A small multi-label image tagger, trained from scratch.
Model: 7.9M parameters, arch vit, patch size [8, 8].
Training: adamw at rate 0.00096, 10900 steps, batches of 256.
Rows from block 3, named by matrix and row number. Rows with one number belong to one attention dimension. Each number is 128 + 24 x the weight over its row's rms, rounded and kept within 0 to 255. All counts start at 0. Numbers have three digits each. After the name is the row's rms in percent of the matrix's.
# v: attention query, key and value (stacked) (model.blocks.3.attn.qkv.weight, 864x320, the v third), inputs 270-319
# proj: attention output (model.blocks.3.attn.proj.weight, 320x288, transposed), outputs 270-319
v.164 104:120114119110108115128146126156103086142122102149120127138148122161113138159112149150121104091104101158145108111111092112109143142120076186139135104132
proj.164 101:121138097135135128140153131121120127138092103149093061181176084161084137178113127142074148140080131145163101101127145133136164121153099098069151123130
v.165 083:141091115125163114115129114108142145143131162107140085112127118133120162134173139162111114138100131091157107145145143106141179130159167115153074150099
proj.165 083:087130141140146114145144127134131123146134117127147189097075157111161103063118101104153111187150128137169122125119124150108092139103134158167124142178
v.166 080:069141132145101135131146129131111139122110134149129111080176102144114116100086127133114132141071115140116152098129110123120138141181139135103116146076
proj.166 078:116130127164130141128098145086184115147104075105129116138104128135119137116105136130164120153137115183146089130131150134130083125089093123152166153195
v.167 097:127118159123107117105097141134130143153157143094125105162104124110181125152088134170085142124124118099111142119111097148141120129128157150091124162112
proj.167 098:081134102132173127133132161101191125129107079144143123172136107134119134120130112120143134126106133094152139121167133116091114073151105156127181141145
v.168 092:152122129159122110139082158099141131123156127121151091165114141104098158154079172114137110111150145111120098155099170117118090152073072089122186123160
proj.168 093:148135121088173091152147092156079125119117154166130123145172116156139118160122124116110130116118154090106180127190151140116196091116150105084135102085
v.169 085:112149128126097105167120161092105095108157128131153139097149128140097117144136150152120084120114113154099131096118119096093153116115103166102141132103
proj.169 086:092132136151120113136126126111141147137098092115148087128099135143122103113093096115151119160100157185146091111112177140124121159102151112144110152185
v.170 086:151120151161107126134084123128137133144118160125139154173117107101135108114135138114137136146181134096128130192114132130106069123095076088129150113130
proj.170 085:163117142100152078115125108155110113112140170132129149096140131115150129138123136132126125079110146090102167122144145111134170119124170103117115120077
v.171 109:126126094159161146103145100138127156105149125128139137125120151106128120122191127158130143178164131153125150081148095148113144084151174085130093140096
proj.171 107:135087150115088158108087120142130122137181156101131163136044153121160100084171129126149146136176129119139103158082077105132080162110167151171113141125
v.172 099:110146108148114125141173156077137113078105099143138133129122180106094174098098161094129111156098166130128148161126136149136129106126037109119160081113
proj.172 098:146131149106114113146132095156056139132137178139136110118169121169118121157153113129086097118122130147092137125133144140131167138091154100093099116087
v.173 091:140148140136143108158079132109143148142123148133141123113072088112120112131172134145139154168147099139134112126152158155112097139097159106171125107131
proj.173 092:155108142090109129112119130179124104138156130148116150108111153099171143119135130119116161113142151091150119139124091120137134153164166129117105097087
v.174 108:119156157138148143110162141129115146116072090137104117096132154109150106101096113082164158143123152143140143108165111113142160124161158150124103128115
proj.174 103:171128142137082163121123103107129125130152146127100151111153146115096146154175149154107112140132082132100136149131092137165092139121107118116135154103
v.175 116:138139121128124149097095122120142139106153134120141118133129148101111116146128149111125121163181166118137150156134180154129081126158112063136129150148
proj.175 120:124121173115149078109124145135119145123134152116148189097102098105173105103146094081161125095132137080129152128128107101081140091110159183172125125106
v.176 098:096136160132134104166134127114121108125109124158122157121167120114167168100139088134117129073099112133135103145131143130152141112140124163125111113092
proj.176 103:110143097126126119161123092128140121108116077121130100061122164136118118144095163157116106153128124198107099095120169129127138178132115090094108149163
v.177 084:127123119099120145122115152104161154145102071105101136123145159105124137117061142070137108111118117102122133161140120150140120135107108148126145110151
proj.177 083:166126156114108097113125105130055153118115171129120098120187097151092134182159114120096112106093141132075157116123119124133182119125143107081115134103
v.178 099:137141099135087172126112136133127157145144161134116112080107136105123098166112154095160156140149099116098121154134174113152102089154129088148138112149
proj.178 101:147089166109116078092093103104108120149142148090129202089078119097157104103148121110156142139153157119142125146121090112127113124086176158154122159146
v.179 097:107149158150126155138157124150111136160155174171117099097138112126117158107155096172171145126140115145112150122150120135128169100164156140179063142110
proj.179 098:105118127130118118103126121111167113133120097086127150076070136102143119101104159146152128167160139161168054103090126132141085188133129128136099153203
v.180 093:103112142166125104102101140087165107130101143116115163131158166115128127126109116073145124136142147098151116136161164115133075096111133088095125126145
proj.180 095:158120127100153098140128094141093151082136144131120133078154126135121112163142128125142087081132105083058191135141126130094168117110143134119141131087
v.181 107:188117124143134146121116096138135183143120128126135113122103121116107080144132114154159170158193112117132153120117170137135113126135147102122114138150
proj.181 107:123119160133095101104113156121134121154145147087105199111092112085176124093141106101134144127121150095142133140111082102135118124154143181154106128131
v.182 108:124140124119120113108148138129119141141086110109143113109124146136145119136063119112135097112106148141168093176092119165094135140098112145142170111136
proj.182 100:122152110097131105173164119123115146134105096179133095109214115144100150193124128124077108132092108111133154096159130139112174119143093101040133123124
v.183 115:115133135140144131145134163084143142080156133149101113085131135128121149116134144097149138147147113103106180156137135113079113119164087147145095138112
proj.183 116:139123181146108090118100119120137140130124165100132171089095152106151108092143113139139106169111151144110103130124130105150127138098158140164104173149
v.184 105:144113157129122132179116120180105075176149162131142168141151107131181116136105124178127121119116103135126092132098117139170109134103122180137154138106
proj.184 101:115132093109153107119136129106175122116092070126134080112124107119109129145081163136135162140129150156171092081146158116128160155149108099107141128168
v.185 096:125089146148112123109114093166123113139156167110140121173167092111152136153124145180127133107120165116123118102143152117154147144146185123147131130141
proj.185 095:087137119132165128140132161097173137126125078105144142135096123115135111092112115091178123133147126125159131125128120124081104108128103162154146129160
v.186 088:107123112137131162132131115118149133148138149148126155065186120135136151135122117146161111117142143140088126106166116085137164087182121118106098126101
proj.186 091:108108150155118086109121124097125144149114098068137150099077121105128100100116107105136127151118155178153068103082122113119129158115151157150116160181
v.187 106:175097138143117105152098117152121119179140133120134096172092101151125130177154122191093119144171136123114098138110167121127102147101187103153109115147
proj.187 105:072129107100172118143141159152156112133145106169129149125128147115151139090112122107134152128133150101163129137145122129108111123178128145122129090122
v.188 106:156129118095098182146127131134109155154139118163097101087106128115117073153080140146139123124127115134105165130140119125129133139108079133111134095122
proj.188 107:094140154124110103117158135094127150155082131131131127132172087109095152146126115113105155164082155146176108099167117140147133111163115142086128134149
v.189 083:146158113141105085125156110132137094166166133132141169102179148135136165155113155162106165092131131146080130088129104130133120111177085130103131124140
proj.189 083:108118123154147102117128128106151149133094085079135120145091103122144103112113104105126131158111150160152063111092125111094124119110134162141132149162
v.190 109:141132173113158168108144142137121152111119128158105091130117107135151091127174089103115117088113123151155113132090157157094151119122140120143112166142
proj.190 107:111122111100098135165116142111127135126163150157118108145124119121142141154130156149146115150117122087132152108122083116153134140151120122100105130137
v.191 101:145110144154130074119109125173121145125112121107130158172125081161153104144139089140068132123105141109157114100134087142115082172131181134110117148108
proj.191 102:076156086146142151163116169128192129117140089129136119131135147125129137101117125132142105105113102133105148126138163128114115116173089138141147125141
v.192 117:096131110156138155127147149126148114161071104160136166113130182109117114120142112102136104188093149123143118138166148147121099108149157142126117128113
proj.192 115:124127162106093112120107119133105112120161135129093131141141107122123148110125158128125124099122147099119144144122076128157164115112139130126114124130
v.193 105:094115132129103152098153121178154107155153126173116103060157105075165113100105090160160128126110137120118106120171159171186117131138136135169085121112
proj.193 105:136128161114121150181127146116099133112141166164139070162144139143148159137105168149116101103091085088118107123122101106126100151092141124133170147129
v.194 121:140129117116127148155154129159089090200143121138092103083157130107118144105145104149123118142134094138096116171137140117149149151125152158166132118146
proj.194 118:085099158094108089112127125101101149105134149172116096121126147139126139114137155131128158115105147094124120130128089132113141113140178142161140155091
v.195 091:150156108142139111177131151102114084100148137130114110132156148156126116151158140096112135169106109114116146149111118106099072139107089138133172116135
proj.195 090:121147113124091114084120084141156147148138094081135134128104138099134130130136138113141176149141191185076151136143130171138161140156108130126087149121
v.196 098:099140134136163100193123132111120114123133148127126104091116120104122140107113138118098121137080117141146105110091117122107106135154108127140148135118
proj.196 100:143149118139093125125131082143167150134128093102124152140122139056178138130145120099128172140121166146061154163152114174129156124138121138095085138106
v.197 097:124162103155146146173105092123150116159135124179119167089171150141141130154142090137093115165143110071124148157146125105092129090107139122153092140131
proj.197 097:141160139091083124089113104146144128146112081086138120120122125110118145140130134100146156144128168164119158146131089157161160139160127154124138129112
v.198 095:144142125113143168146097129145155098090149096123143147105121136105131136160147142132098134110168149090138166115124154133103109125096165065132108112149
proj.198 095:144160136103095145090104119145161106155105083078137170133113129135099129129139142103140131160154163181151131135111097160130136138158100148121150139139
v.199 103:167126147121112141125147114140133172166132117113111136114117121115155129094098140144162112156136150160137126191162164132156153130105099134151114105093
proj.199 104:095112159137157099122118143130096133118136182146117096140138107187076094129136159172111124092118101109154097085126111121106115158118151140169148144154
v.200 113:102095131100131087111125155106157107092143168145137136120161122100140140156117160131164148140104118104154119099134095114115109174134098143129130135150
proj.200 111:153143106176120176155164147136150145117123143101144117147116162078174137109103127115125138147085107135097122135109163119138109142121101135095140115151
v.201 109:134120135101109097103110147078135124089145147142141131128130119122107146139132183111117130110138133101158148074125090142108128107154107111111143134131
proj.201 105:149147096141154152130162130168169130158093127100137120103144124094130126132103118124113140139123089140127124143143185104141105120123080128095112091151
v.202 111:143115122132136081112166135131115120152133167122131089136129118195114146094140164114125157131103143145133111152144101099133135143126131165099151119125
proj.202 108:119107149137166073132138096125108176115153169132097071107118107102129121142125102142105178103126133107105128122147162128118139146121152116152101106127
v.203 089:123144107130160122171145172063112100064139109099125140120120151122120107133110110108120106171141161079147124152135085076075126109123120110124132129098
proj.203 090:151135111128106154086111102177174127150119083070142160137139121101123117124136134087134128142144163201111152133107141154138148139160074157091117116166
v.204 107:174110108108149127096156133122123128144081113139120162142124163133116123194129172141090111173139159116124119108112134088118149124143067122110137161122
proj.204 103:107107138142119125107129180149140097130131134109119156107131130122132086091116111104151115119082134114185147149071119118138128084107157163150150080120
v.205 105:141089109154115083096118103115168141147133165153132114177116115116158136116177122144111129117129162139101124080160115118137107133142116134118124113134
proj.205 102:130146107124154128161147129140142114150111145142164114088133130110140131156102104143114110135137081097127132142164176101139095096085115091118143091100
v.206 115:161138135141107200152113133146146123135173110136116106107141087125141142137145106137120114098172144110101144151166124127146111142125140108158098117142
proj.206 115:124147161104154124103097136129115138146105125120138110132135125185055129132131150141146109143159127148156118092127114128131116155152130146153185147140
v.207 102:122115141102105119149121169118153090133171092115142135130138117108119117130096126070115136101124138117152134176133104137129091153099121102152169127145
proj.207 102:127130140165118144101111121126141170104150146089126140163112137133098089102139164141126152121141140153109127093110141144090125191143095146125103162172
v.208 126:153095136110116107154074136166109092185133137118105103140130103154107110182110165158113102058154100140100123112103127115164137157119141112121152124185
proj.208 121:117143115153152166142150160072118153105122133155149156141081166130157118086122092126181143145130127115160123114129127121128095135152165145145115125071
v.209 112:164137168134160099147107115108110096098174120114140109099149161155120139132140136111144120168133091123109143116123137101104129143152094104149156149112
proj.209 109:100109094108110154122099135138160115131120052103155120124120128125128116149130144104134137139168129182111144140101137123087101122146097141154074164134
v.210 094:114143118117157088161111122115119117156135111165150104113152108140106163111132137164136127119166080113130144098115121081155136161121108145151139158117
proj.210 097:126125121099074168139143131142141124145109101130162113120115173099182125122123124094135170138069142138132133181112093124116129104126146170119124108064
v.211 103:129119126133124144117144125153141132132129109079148128140091157112157134118105101151146117153152123192112139145116184149139128147103117105147128132104
proj.211 105:091088135120117094118087134111101109116147145152105133147134121169089106141144172162110133107134119100144117125121100126092125133108144114160119151139
v.212 102:139126094154155148132164093101126134053160161124157162126095145092142111130098118107135131155103134129165124176121137156123145112122121070130128144107
proj.212 100:177150116135122156104100120166151100157115115058149118161124095148123100150135161133117110127113146188125129110137115141133148153118103139131133136176
v.213 107:158103144102085132141114150141100148131149083109120112167108120139112152132139137080105127137148143134115160152137148140114125132144159103110135129132
proj.213 112:099120138145187080089114137113100154120132151135096147119137107165054113110135129158131147122183134127144128085130173126114118160160120118153104152175
v.214 091:128146122113145108165148132069136122079131116091123137129112150109163154120132161088127120162138131142122115109099126111084076125117135148143157104101
proj.214 091:141147101134080145107125099166189137142121080072145140134120129079138122142132130104128163144138164182086145146125129164111159133153091143096094137137
v.215 107:153137096114121093114176143122142149099145122093148123175107131146148151125116159116127125131114142150126093131108108086119177108150062165091165163121
proj.215 107:107071102161135108132151128135140127124131138138131103094125116110145103138111097133118152094103108109140126137127155111112127102107165127147111092119
v.216 103:121111143096076087113135151146095121141124116105118108187137109149093091160094145127128123105099134180145099133121113114141106163123107137093166120146
proj.216 104:133112114177139135146158140073109160074166172147124156144093159115145107093146102148146148106128134096134130110125145115102097148122144106133069123113
v.217 100:160139135137094100134089083162127139199123152158104116150105082121124133159113141175113140099163114136114119122150115158172111133121109165131132134126
proj.217 103:125153104111136141163164142099115117137121133164166125116112149129167140120129093140157117128120104095139124126162105110145103097106174126141148110050
v.218 106:152142136119139132161116117146119104122134094129118124156086150087142120115130106109098109127156113142144131171131143135131124166073120116146126123121
proj.218 109:119152113134126115072127080127143134148127113116126148150116139136106099137151154143140156142134169141114124116149106174122144143155130127117133155118
v.219 093:164133128171110135113156125162124146158097140127140134148115128124133132120123113146135125093156155145115099135160138147130153111118109132113136141112
proj.219 093:127116133109150113166144127113100099144137164170150089109133125155130136147118115170132109106104096079161103130159108093150111107079180097145156082071
v.220 112:108122142159086124126089120143105102174131143166136123097177110112136130146108100169124092090136132099133127153114141125182098177128116127182123121170
proj.220 116:125157151125089165136112136109133155111135128118138131178102170124149135097131156112149141153109153147115121124112072155119129155150132167124152156099
v.221 096:167132119112175129150133117094113123121112139117141138105141153104109153086181092123169128174138137165148105113151132090128165096129125142113082132090
proj.221 092:103100115080123120107095132157128096159124096142141103087177117134129140149111151113121098117124109113123138169122117099146149066095147130142127117117
v.222 086:108160156120126140190080125142109097173115110129110125121170107126134122164087123095092148094153115102149172185109129089112101172117128138164165144159
proj.222 084:110164141142107121095112122115138160127130105096117160141115148126124117095151127111159168144140169158115162115125097190125140172176128163127115154101
v.223 105:129118139124087073145092143155123092145120115115115129141143123143111097133088132130125139118130115164130103135100135129133098167124114122132190123133
proj.223 103:126131135153108157150132116095111160086161156122131137164066150114152108110151148156151186115121135135129116122137106130093111159134154136148067142094
v.224 090:092159157097130109145133112080143072093165122104157151105128134150153102169108149104115116150109125089124136132100117126109101103128150081141157104152
proj.224 092:154139116143072165110106113144159131129134086072134162152105122099137129139119145099135130150146164188097138144101115152129146161142061149099113147152
v.225 110:119100147133077112068106145155122159130148141147130096126117107115161103173085128143163129076120156150138088122094110137144110159110081113147178143141
proj.225 106:142123127181129184184127169106125134102146183131144123175112143139151119109115128145133098119102093126138108113128138116123090171094129117123132102146
v.226 083:123114122086097164084159151155118099170134107086106127103097141118143137101094113173117103135111149145118123153131188110151144147149107132155145149108
proj.226 083:085081145140111094152130155107078139089142158189114116132158141156114125117118145155117116098110104071146115121116103104092118115101165140161138144112
v.227 104:157125090127114128101148156115129156120135122104111152111113152144103146125135133091124124153150171116120109158187123130085162083154127144084106103096
proj.227 103:121128137132192085097151110171124135152099155122117089090176094145081113141118128149108146103123089124143125100151173105143111129118135123137136106167
v.228 108:138137129085091139106164157136104107127166102129120098087150146165123140095091154118128145174102128149123149149155140121163128144130086145127115121137
proj.228 106:086085145148133108119137146138107168104133143128129077127143137142088112121126167143129165107116111140125106111111152114090100153152139154166127156166
v.229 101:151151097135123170128168126136130169139154096087129128124134151156098169118122118157126156122141097167112129165127125093103176107154132142101139156115
proj.229 099:093088128088155083106119149143116107153098134152120099094151107168083116137152119137126143101105110109175115136135106094128122100133173158163153104103
v.230 090:129147109118129143121131112155135142160153099078133150149091150113116143164120137166125143098170106157123121098108117120122159134099121124112127129126
proj.230 087:115113120116178103122141162077090102124124150176109168111132107181104113124148093152142092112150108078187116120141111094138113089101173117157133122104
v.231 108:125103159142102094116153096174132131184137129111136116127164118118159077121092130150163090132109115125156104114137178099164133154124108135159193120177
proj.231 109:112108149139065155170093153088102130103170167137139115156087144152143137123133157145147126105109121129128119129106078125103112157099155139173107128105
v.232 105:094120148128138110114119106176100115190119117125113120119144130139096125122129160170119124127119087150110132085126128122126115131136158166118108146174
proj.232 105:141151110119140134167171135099103122133130120178117154117126146097189163116130087118145131149122106084127137155149120115149115083111147121117126109069
v.233 105:116153116120184095133145152110102131116090127083136130155120184128141156125161152130123104166151115143145153111110139108094114101092114155127117164109
proj.233 104:123123089111102107110121132151160074125132078131107185117124123102162104129130116100115143140129155115130161164097117139113161075117109120122091123112
v.234 112:154170077118154157108137142089102121138157086146127155092166173115113186105137130174156102181147121125122138126140129111133166133166114094113117150117
proj.234 114:108099156086124147101126135175121132132101118147127076128155134127149119122103150100104139090077123101153121149089086084116126098124162190127134110121
v.235 098:133109122100115157092167158137136158113133087156109140089146130139105144144095139144162107130194157134144141165162122123157188105144122106128111128106
proj.235 101:105091146118139148105124161160108130129100134133131102117160124156102122114117135106118119097095092129178108121086114085121103128138148181133161100145
v.236 102:142095118104094144141130157092107092125137110102116127118153151148139107145108105095108090135142125127156133183110147100125104138132088097125151095146
proj.236 102:100127138165116124092100119143156163113138125081138130151130138132086094105139173129143159127141142168108136097113136160088117179152114156140108161170
v.237 092:160113121138127121058173168097148165093157109155147104137172103144138145138110125143165149135114149092140140134115125104139151125153116115144131159149
proj.237 092:142091136120144144156137168143115126127114150135128090123134133138139125127114111111092102109082103116151122137086138097126129129122134146128163086124
v.238 106:126124156120111074082133156122145115107112139123143116156131129122128121123116151116117123118095145112159102099107151135148075151144071154148199129152
proj.238 104:143129124183098175164120137129145144098157152093136142153113131100150118120113140140132123119123115154103126129107146125112113171109085127113091126157
v.239 109:130100158172115145096104097181148147175133107143136092139091133145165068166117126121104135066101150126139145110110153168171104140114150129125173103178
proj.239 107:131139149177135103162110143077095135104169200143116153169098121169090133112144126179153107119152129112138121092155118141133117188111132083150126133134
v.240 103:110140152146127160122100123141139159147107147156158133132167170127080149100114128130145102130120168138089128170140116128135146093101109092138100129153
proj.240 103:102102115140087110158145133115126143139101091172125126113142137140160116147173114120105117143134115173142078113193160159149115089144140194129124080098
v.241 102:140117118163105164151115106113151111122142154143129115127135125124125079164073136112105119138134097127124106129079150134110080175142120106116141110114
proj.241 105:158150117123166136162113095120116105135098133126139112102087137117145134103149138137115154117165147115144211109109083085120142130098140092111121159120
v.242 091:122101089086120114128107128126146100127100129111142161122127152155156148172110133144113109137126096123143110120139092073107127158131137166127138125128
proj.242 095:129166118139148127131077150155116102137138096100135101132111129116076126120151125111104172148123124131146146131148144124110120122123093126113130132121
v.243 093:124139113154107105133095087114124157119155120087109110183106134111133097103135108114157110107143115122116104116139129125125117124122142143132142111091
proj.243 096:113092127100096125100132141162143118146159155153147068163143189123144114118090150125144083116138114101161078112157146110155142149125125129161144116137
v.244 091:123108114149156093151146077126110143103113143130090122154099115148167144114116104107127112117108105168122120117148110131123123131133142149149134111139
proj.244 093:114104126080100123114150145183109135155159153150129094173141168121118107095101126116113123141128107127151067132149133145135127143126109153138148104142
v.245 099:133143112164145134173153141110125151146105110148120107093145139093142129131094150091140142157106118133079124154100117156105141140098142114106118104102
proj.245 100:092111095112113114186117117197116116160122124164138125172110151131143108129152128132101124156163138132172132124151112147164185085090120141111161099094
v.246 088:138128109128089134161155101107149124124127141107109109118110145150143118162086148096135133108110132123113103127140128114116118144117096155142128120147
proj.246 089:172161129128166163138103114117094124140123125112128123137094129126088124080126112107133172160127143143112201144107095093083100144113131104097133153137
v.247 085:146128134116168151142144108138123143141125128135159127104124161095115140140142110134163118179147146151124099091105110107115133111147103144130115162121
proj.247 092:082102105130105126146133151167127106148149125130130104180117165115153091138113135111134096145135132129174102125148169132134153091103106133130155103098
v.248 093:123174156093126115117117145147132103118131108096087115159105123181189119123128136121125133128135133123180136142145136146121103119148110110110121120109
proj.248 089:152121136128121104102138154122147101117143167157138104114168170152150127155117117135157085105105104127146095113090155110141103133138147135160122151159
v.249 102:136125120100131137174136134112150135099147149116131144121109136118159088168103133158121133123111113171123095099142138119116118144121114118156126140129
proj.249 107:159102096079148152145148127083140114129121113133120116096129129086113127090091157114147130142156123117092190141130123104089092152104122110090122155152
v.250 092:116111146113117145126153132120140108106131128147129123112110130095076162144133142133119083120129149145104104100128122111098081118149089127100121140111
proj.250 094:101144132161166139141109118100113113127110138076117173133126127113110128082128105122128172161121151133095172148095103108087117136125103108111150161142
v.251 095:148131162098109086135100142172124123137123151124098098158090134166174105156125142179128120072140141117145105134149132160121097175092169114119139119130
proj.251 098:172122139123119132084130131090159138131159129123122124100162110133105170130098136136142125090108133093105124144112144128137123198160136106119117170168
v.252 094:115160128089136134141141093122118093150095148096124131127153087149122173145095166109090110140137124101118112152150114148141174121123067141105107126148
proj.252 090:150171129140127129139150158113112164120104114155074115122091132129151100111128093103146144180081123148101114137156135138082061102139142165123126111123
v.253 087:136128124134082102114095136148130119112144114090128097154082143164134102133178136155093154124125158086150103098096158109126091140132161141155131126097
proj.253 089:142125156128133119080140111104169144120148155094148126115139102122130168145097165152141124055133138081110134112107115113151141173165135103159111152161
v.254 090:127128146118106129102116111149111133127131111127125069110118149133144145113147130173139160103165099103141166145150197149122113135153189133144117162110
proj.254 092:130113164101132146089128127075157137111118170130117136122141117134132139133111132141145110077127119104107121122112091118121134177136165095150108135168
v.255 108:131138115128156140119114113109164116104054094114109153152128156100082153131113121107097140139116146158134147112110097135134119116099115117085163090095
proj.255 106:098164165168126142119075159140105153096141122137121112131161145158136117148120094126111119138093123124156095120142143117114116101144086144126136117128
v.256 089:128139109121171110161138143122131148105070156167145150131134139125100164163121150096136135148159105122124125139130079126132110124127140117091138146151
proj.256 092:104111110171123085140113168139087130135149098130096129142133122141136110159146099112115120142104137153153096109144203156123136102125113156124137116112
v.257 103:117130109130119135132180152132106122149172141142131112116154114142112104106129133150147161167090109137106124137094128136136161130139083147139155109111
proj.257 105:119169122128164148175137092190114125102059113147160161127083125124145122105126140132117155153164128132139191146109060121114128082102141131111124134103
v.258 099:121160123120133097087129083102172112106157129101159142135065149135135101152105147138137182144162115085145134104142180119116108140158145095119141149069
proj.258 100:163160147154138166086122116107152087117126150104146133103127146121142151158106141143146116097133134096133145133082104083105112144135115095151122162152
v.259 116:113112114177092141123130125136147117153126099145125081105144107171139109120130146122099138127113120113114153136111124131133109149146142126113119097120
proj.259 115:138187133151151129160122081173114127125117161127139191129122118133122176111165113151104163142121149115131148138053038134140178117113113107111133157102
v.260 096:160151135126136115166145094129101165112091099110103111118098121120165108120212097160107141136163111159098129104147093138118142134152163128110124143138
proj.260 096:092104125130117123109136166152144143120180152117116145175167123107121123128057120115141111128102126085120093152111142143118143153125093123118151142139
v.261 104:135126117125166109155181142078144112100111150160118115100154148119121151136160148132158114166107148162108113111153100135129192125148093127111105112127
proj.261 105:099127139160141169143150149125113120106112096112114140140138140126120102096092110099150106152131126176134141150136155110079070072118099148107130132128
v.262 105:158137118127112167139163113115126156079119142120151123117111115130194090161112109130164144108112099176139103137114137126138135171143130142133111164115
proj.262 102:148117106085159153167128130113106094148114147156116077140103144110120106070105133116125122149182130140131197125136106076122107120071123101103125127140
v.263 098:122142136132095129126081131166089130162198150130098131138130113128190092129134152185143109099127104131161138162106146123146134157091132098166139163153
proj.263 101:161090113079122085122154118110157155133137122153120124082113083107118149145137169155129146083130129078099133109154134159158151179148172117132109133138
v.264 109:163129088072125145151100143142110095126126102128136119109158136118088159124129087128164115110137091126135139157175083092099183091100121158135114130106
proj.264 101:151138160103133156101107168112119138142151123110116109140098102114127103141139109083162127149102127129143131126121134128088109169127171097139119087137
v.265 097:108113103154105166147118111117125112139109129123137163148127151124132112131067160108163110168107103123123121091102132113112084110110132118128116135116
proj.265 100:099134090132129108163109108166142088138111103133153112134103154120154114155162136135108125137161134116174146110153122135148167093107128122119144101080
v.266 104:126148125156106135121170159148139162127164138148155062115128108112157120116127116108169156110077124158121125160115119147144143149143110129138149128133
proj.266 103:100098109109111116156144108173124131148083136172151123125117129129143125098141137128101121124191119150136132126170095147188150110109163163117126095129
v.267 097:109142108122129115103127142114174109108089135147157162163150162109095182127077160100122136144088164126129127121124134095156133081135104132123144128095
proj.267 100:134150124169123141117118107115131105123082081130148132118132145160133113156161116128136117133144122173138118128150135126121086074150135183142117103109
v.268 110:154120108150143118099170106122123140084162132127149089109089099148124136110146117159144151143101137155121107101121135143110147127167125156135101150091
proj.268 114:106125134096143168117147112142149094122096143118153159156138158107107110088085138132157113137156109143126139165110101111111082111118118126133136141153
v.269 115:122127161137131157127143102094149127105164150154126115110120128162114113133179146161106117113144153128095132140136157192125087105115101106111110107154
proj.269 116:144123102166111148170165119079160133118133125151111162082127125124199145147135127123131102125141148123128168140089120127100144136123151115093124163134
v.270 090:131126113118134127112118089121135189100128131078154124165094145103135101129130130111162176147101136162138117114146183166120163154142160120116181158123
proj.270 084:114093139118144145102097139111130098112090106170137085104170136124113123123094131145135113097169087114113131109171114100140088104138127153138094121121
v.271 100:100120123092152123105106102119150120093115134129155140124128130103085116132183112136122139149145144103155113084149159121135103104143170093141104148107
proj.271 100:113136136177127131087119140121157090120150116077127130137145141130127132194107137140146104088108128109140088123129174131123110120166096120156124134135
v.272 094:107110120160096176131151142116137142141173134122155121119129164080062129082099146138112092156115121111134107130064127141112072136118129103137136118141
proj.272 094:099113116136134090162118074149129128140079111116150141114097103111151144130171145156102158106167157122129160109146084149163176099123157116135139109093
v.273 093:147133135088134124132102113127139098091111116124096146100147134162151128188125136104131082136131103154142115112157106136127104124094107152129159138154
proj.273 095:142155117150161101140106161132079129132149114112103129127139113123095126121124101108121159160088124125090153130098151124091131129124097124101132155113
v.274 085:131146151114145130145097104127103111121121135124119137183076145151156135128175136161138162121159111135153105124105122124154159139121165148160120148072
proj.274 085:149141155088136169088149142111174128113146147134131114122146118115108139116057160126135115094127108083122120139124123112111101160142083108130110145158
v.275 101:126112114099124082112119132155154119075145152119141135162110128130110125166159121129160143147072167120166129143166161107134187116132121170099151126118
proj.275 105:137129140152141143082152135086128142116109091116129127091171114150087127126088129118165106109137092167075133130138160106123053124157112165124094140163
v.276 111:136150127125156090116153144111114144117083134149148120142123128111088143105141095109171143167096149110138165092121104099142156096131161139098091168094
proj.276 109:073136155139138147098131141132131119116123121090145132162160110150085102121098112117140094126133113170132110139136159129125090100154104144162138107149
v.277 093:141118128162097144142197177129096142142158110148145094104153128113134134104157133115158117090104162115134106167119144131145110110109064155132115148156
proj.277 096:106122136114142099157147113130121151119068110118119167095123081115108128075143123131126155154134115174076163138133101150124119102117144148120124118117
v.278 092:136107120143153103165119138140089149117147128144107137090105101120149125133184115149151119156115152145105124133146105139109127131116156138123114131160
proj.278 092:078084108125103084116147151161142126143175137119114112172133122109143120140099138113119111099128135097157084127159184165161174127134127121133145106124
v.279 100:160109114140150117113135115112155110095128082132113109138125130158153175097163085164147127138133098125112120090127096133099158139160136125121093143098
proj.279 100:134121148095115176088137127124150125114167169106135136150130137116105122096090136123167135143103137151140103162050126109082104162115117100150153142162
v.280 103:139119151141114100123112123151150144130111176152158111135093138090126102136135133147142147123120129112158120101120192130153141160110146116127144123155
proj.280 105:143113118139115144109137124061158125135124083131125100083158108136115155150124135120122100068157113127117130115183153139149110150159136142118094125145
v.281 087:146130161091135112127132079107095130154135138144149149098167127156109134103139124156119124158131108187104129146153120115104102154127111130154138095167
proj.281 083:099109127132100094169145167170099145134140113170093106145098153114175107125147121114094124144119127140173095117146160158118160104117148137122134116109
v.282 098:099095125126106152117122133168134132147155132095095097143149140093155077125078157110130139089133119129134134145127150128141164171109147145119160149122
proj.282 098:151088123096117096113121131113104143157122132164129059115130143144109132126121158142132117102150121115098119087197134111176126165119158129145113126143
v.283 097:136137114159124151137124147137152130122126076121112150144140099110145124116108085106162103120164088128143131104091116130092076128119178114141142122093
proj.283 094:129139144107135126144063122167091116109150158111135135136131130143138120141149119144109136131129131110174140141073089096144161164091121076133149153143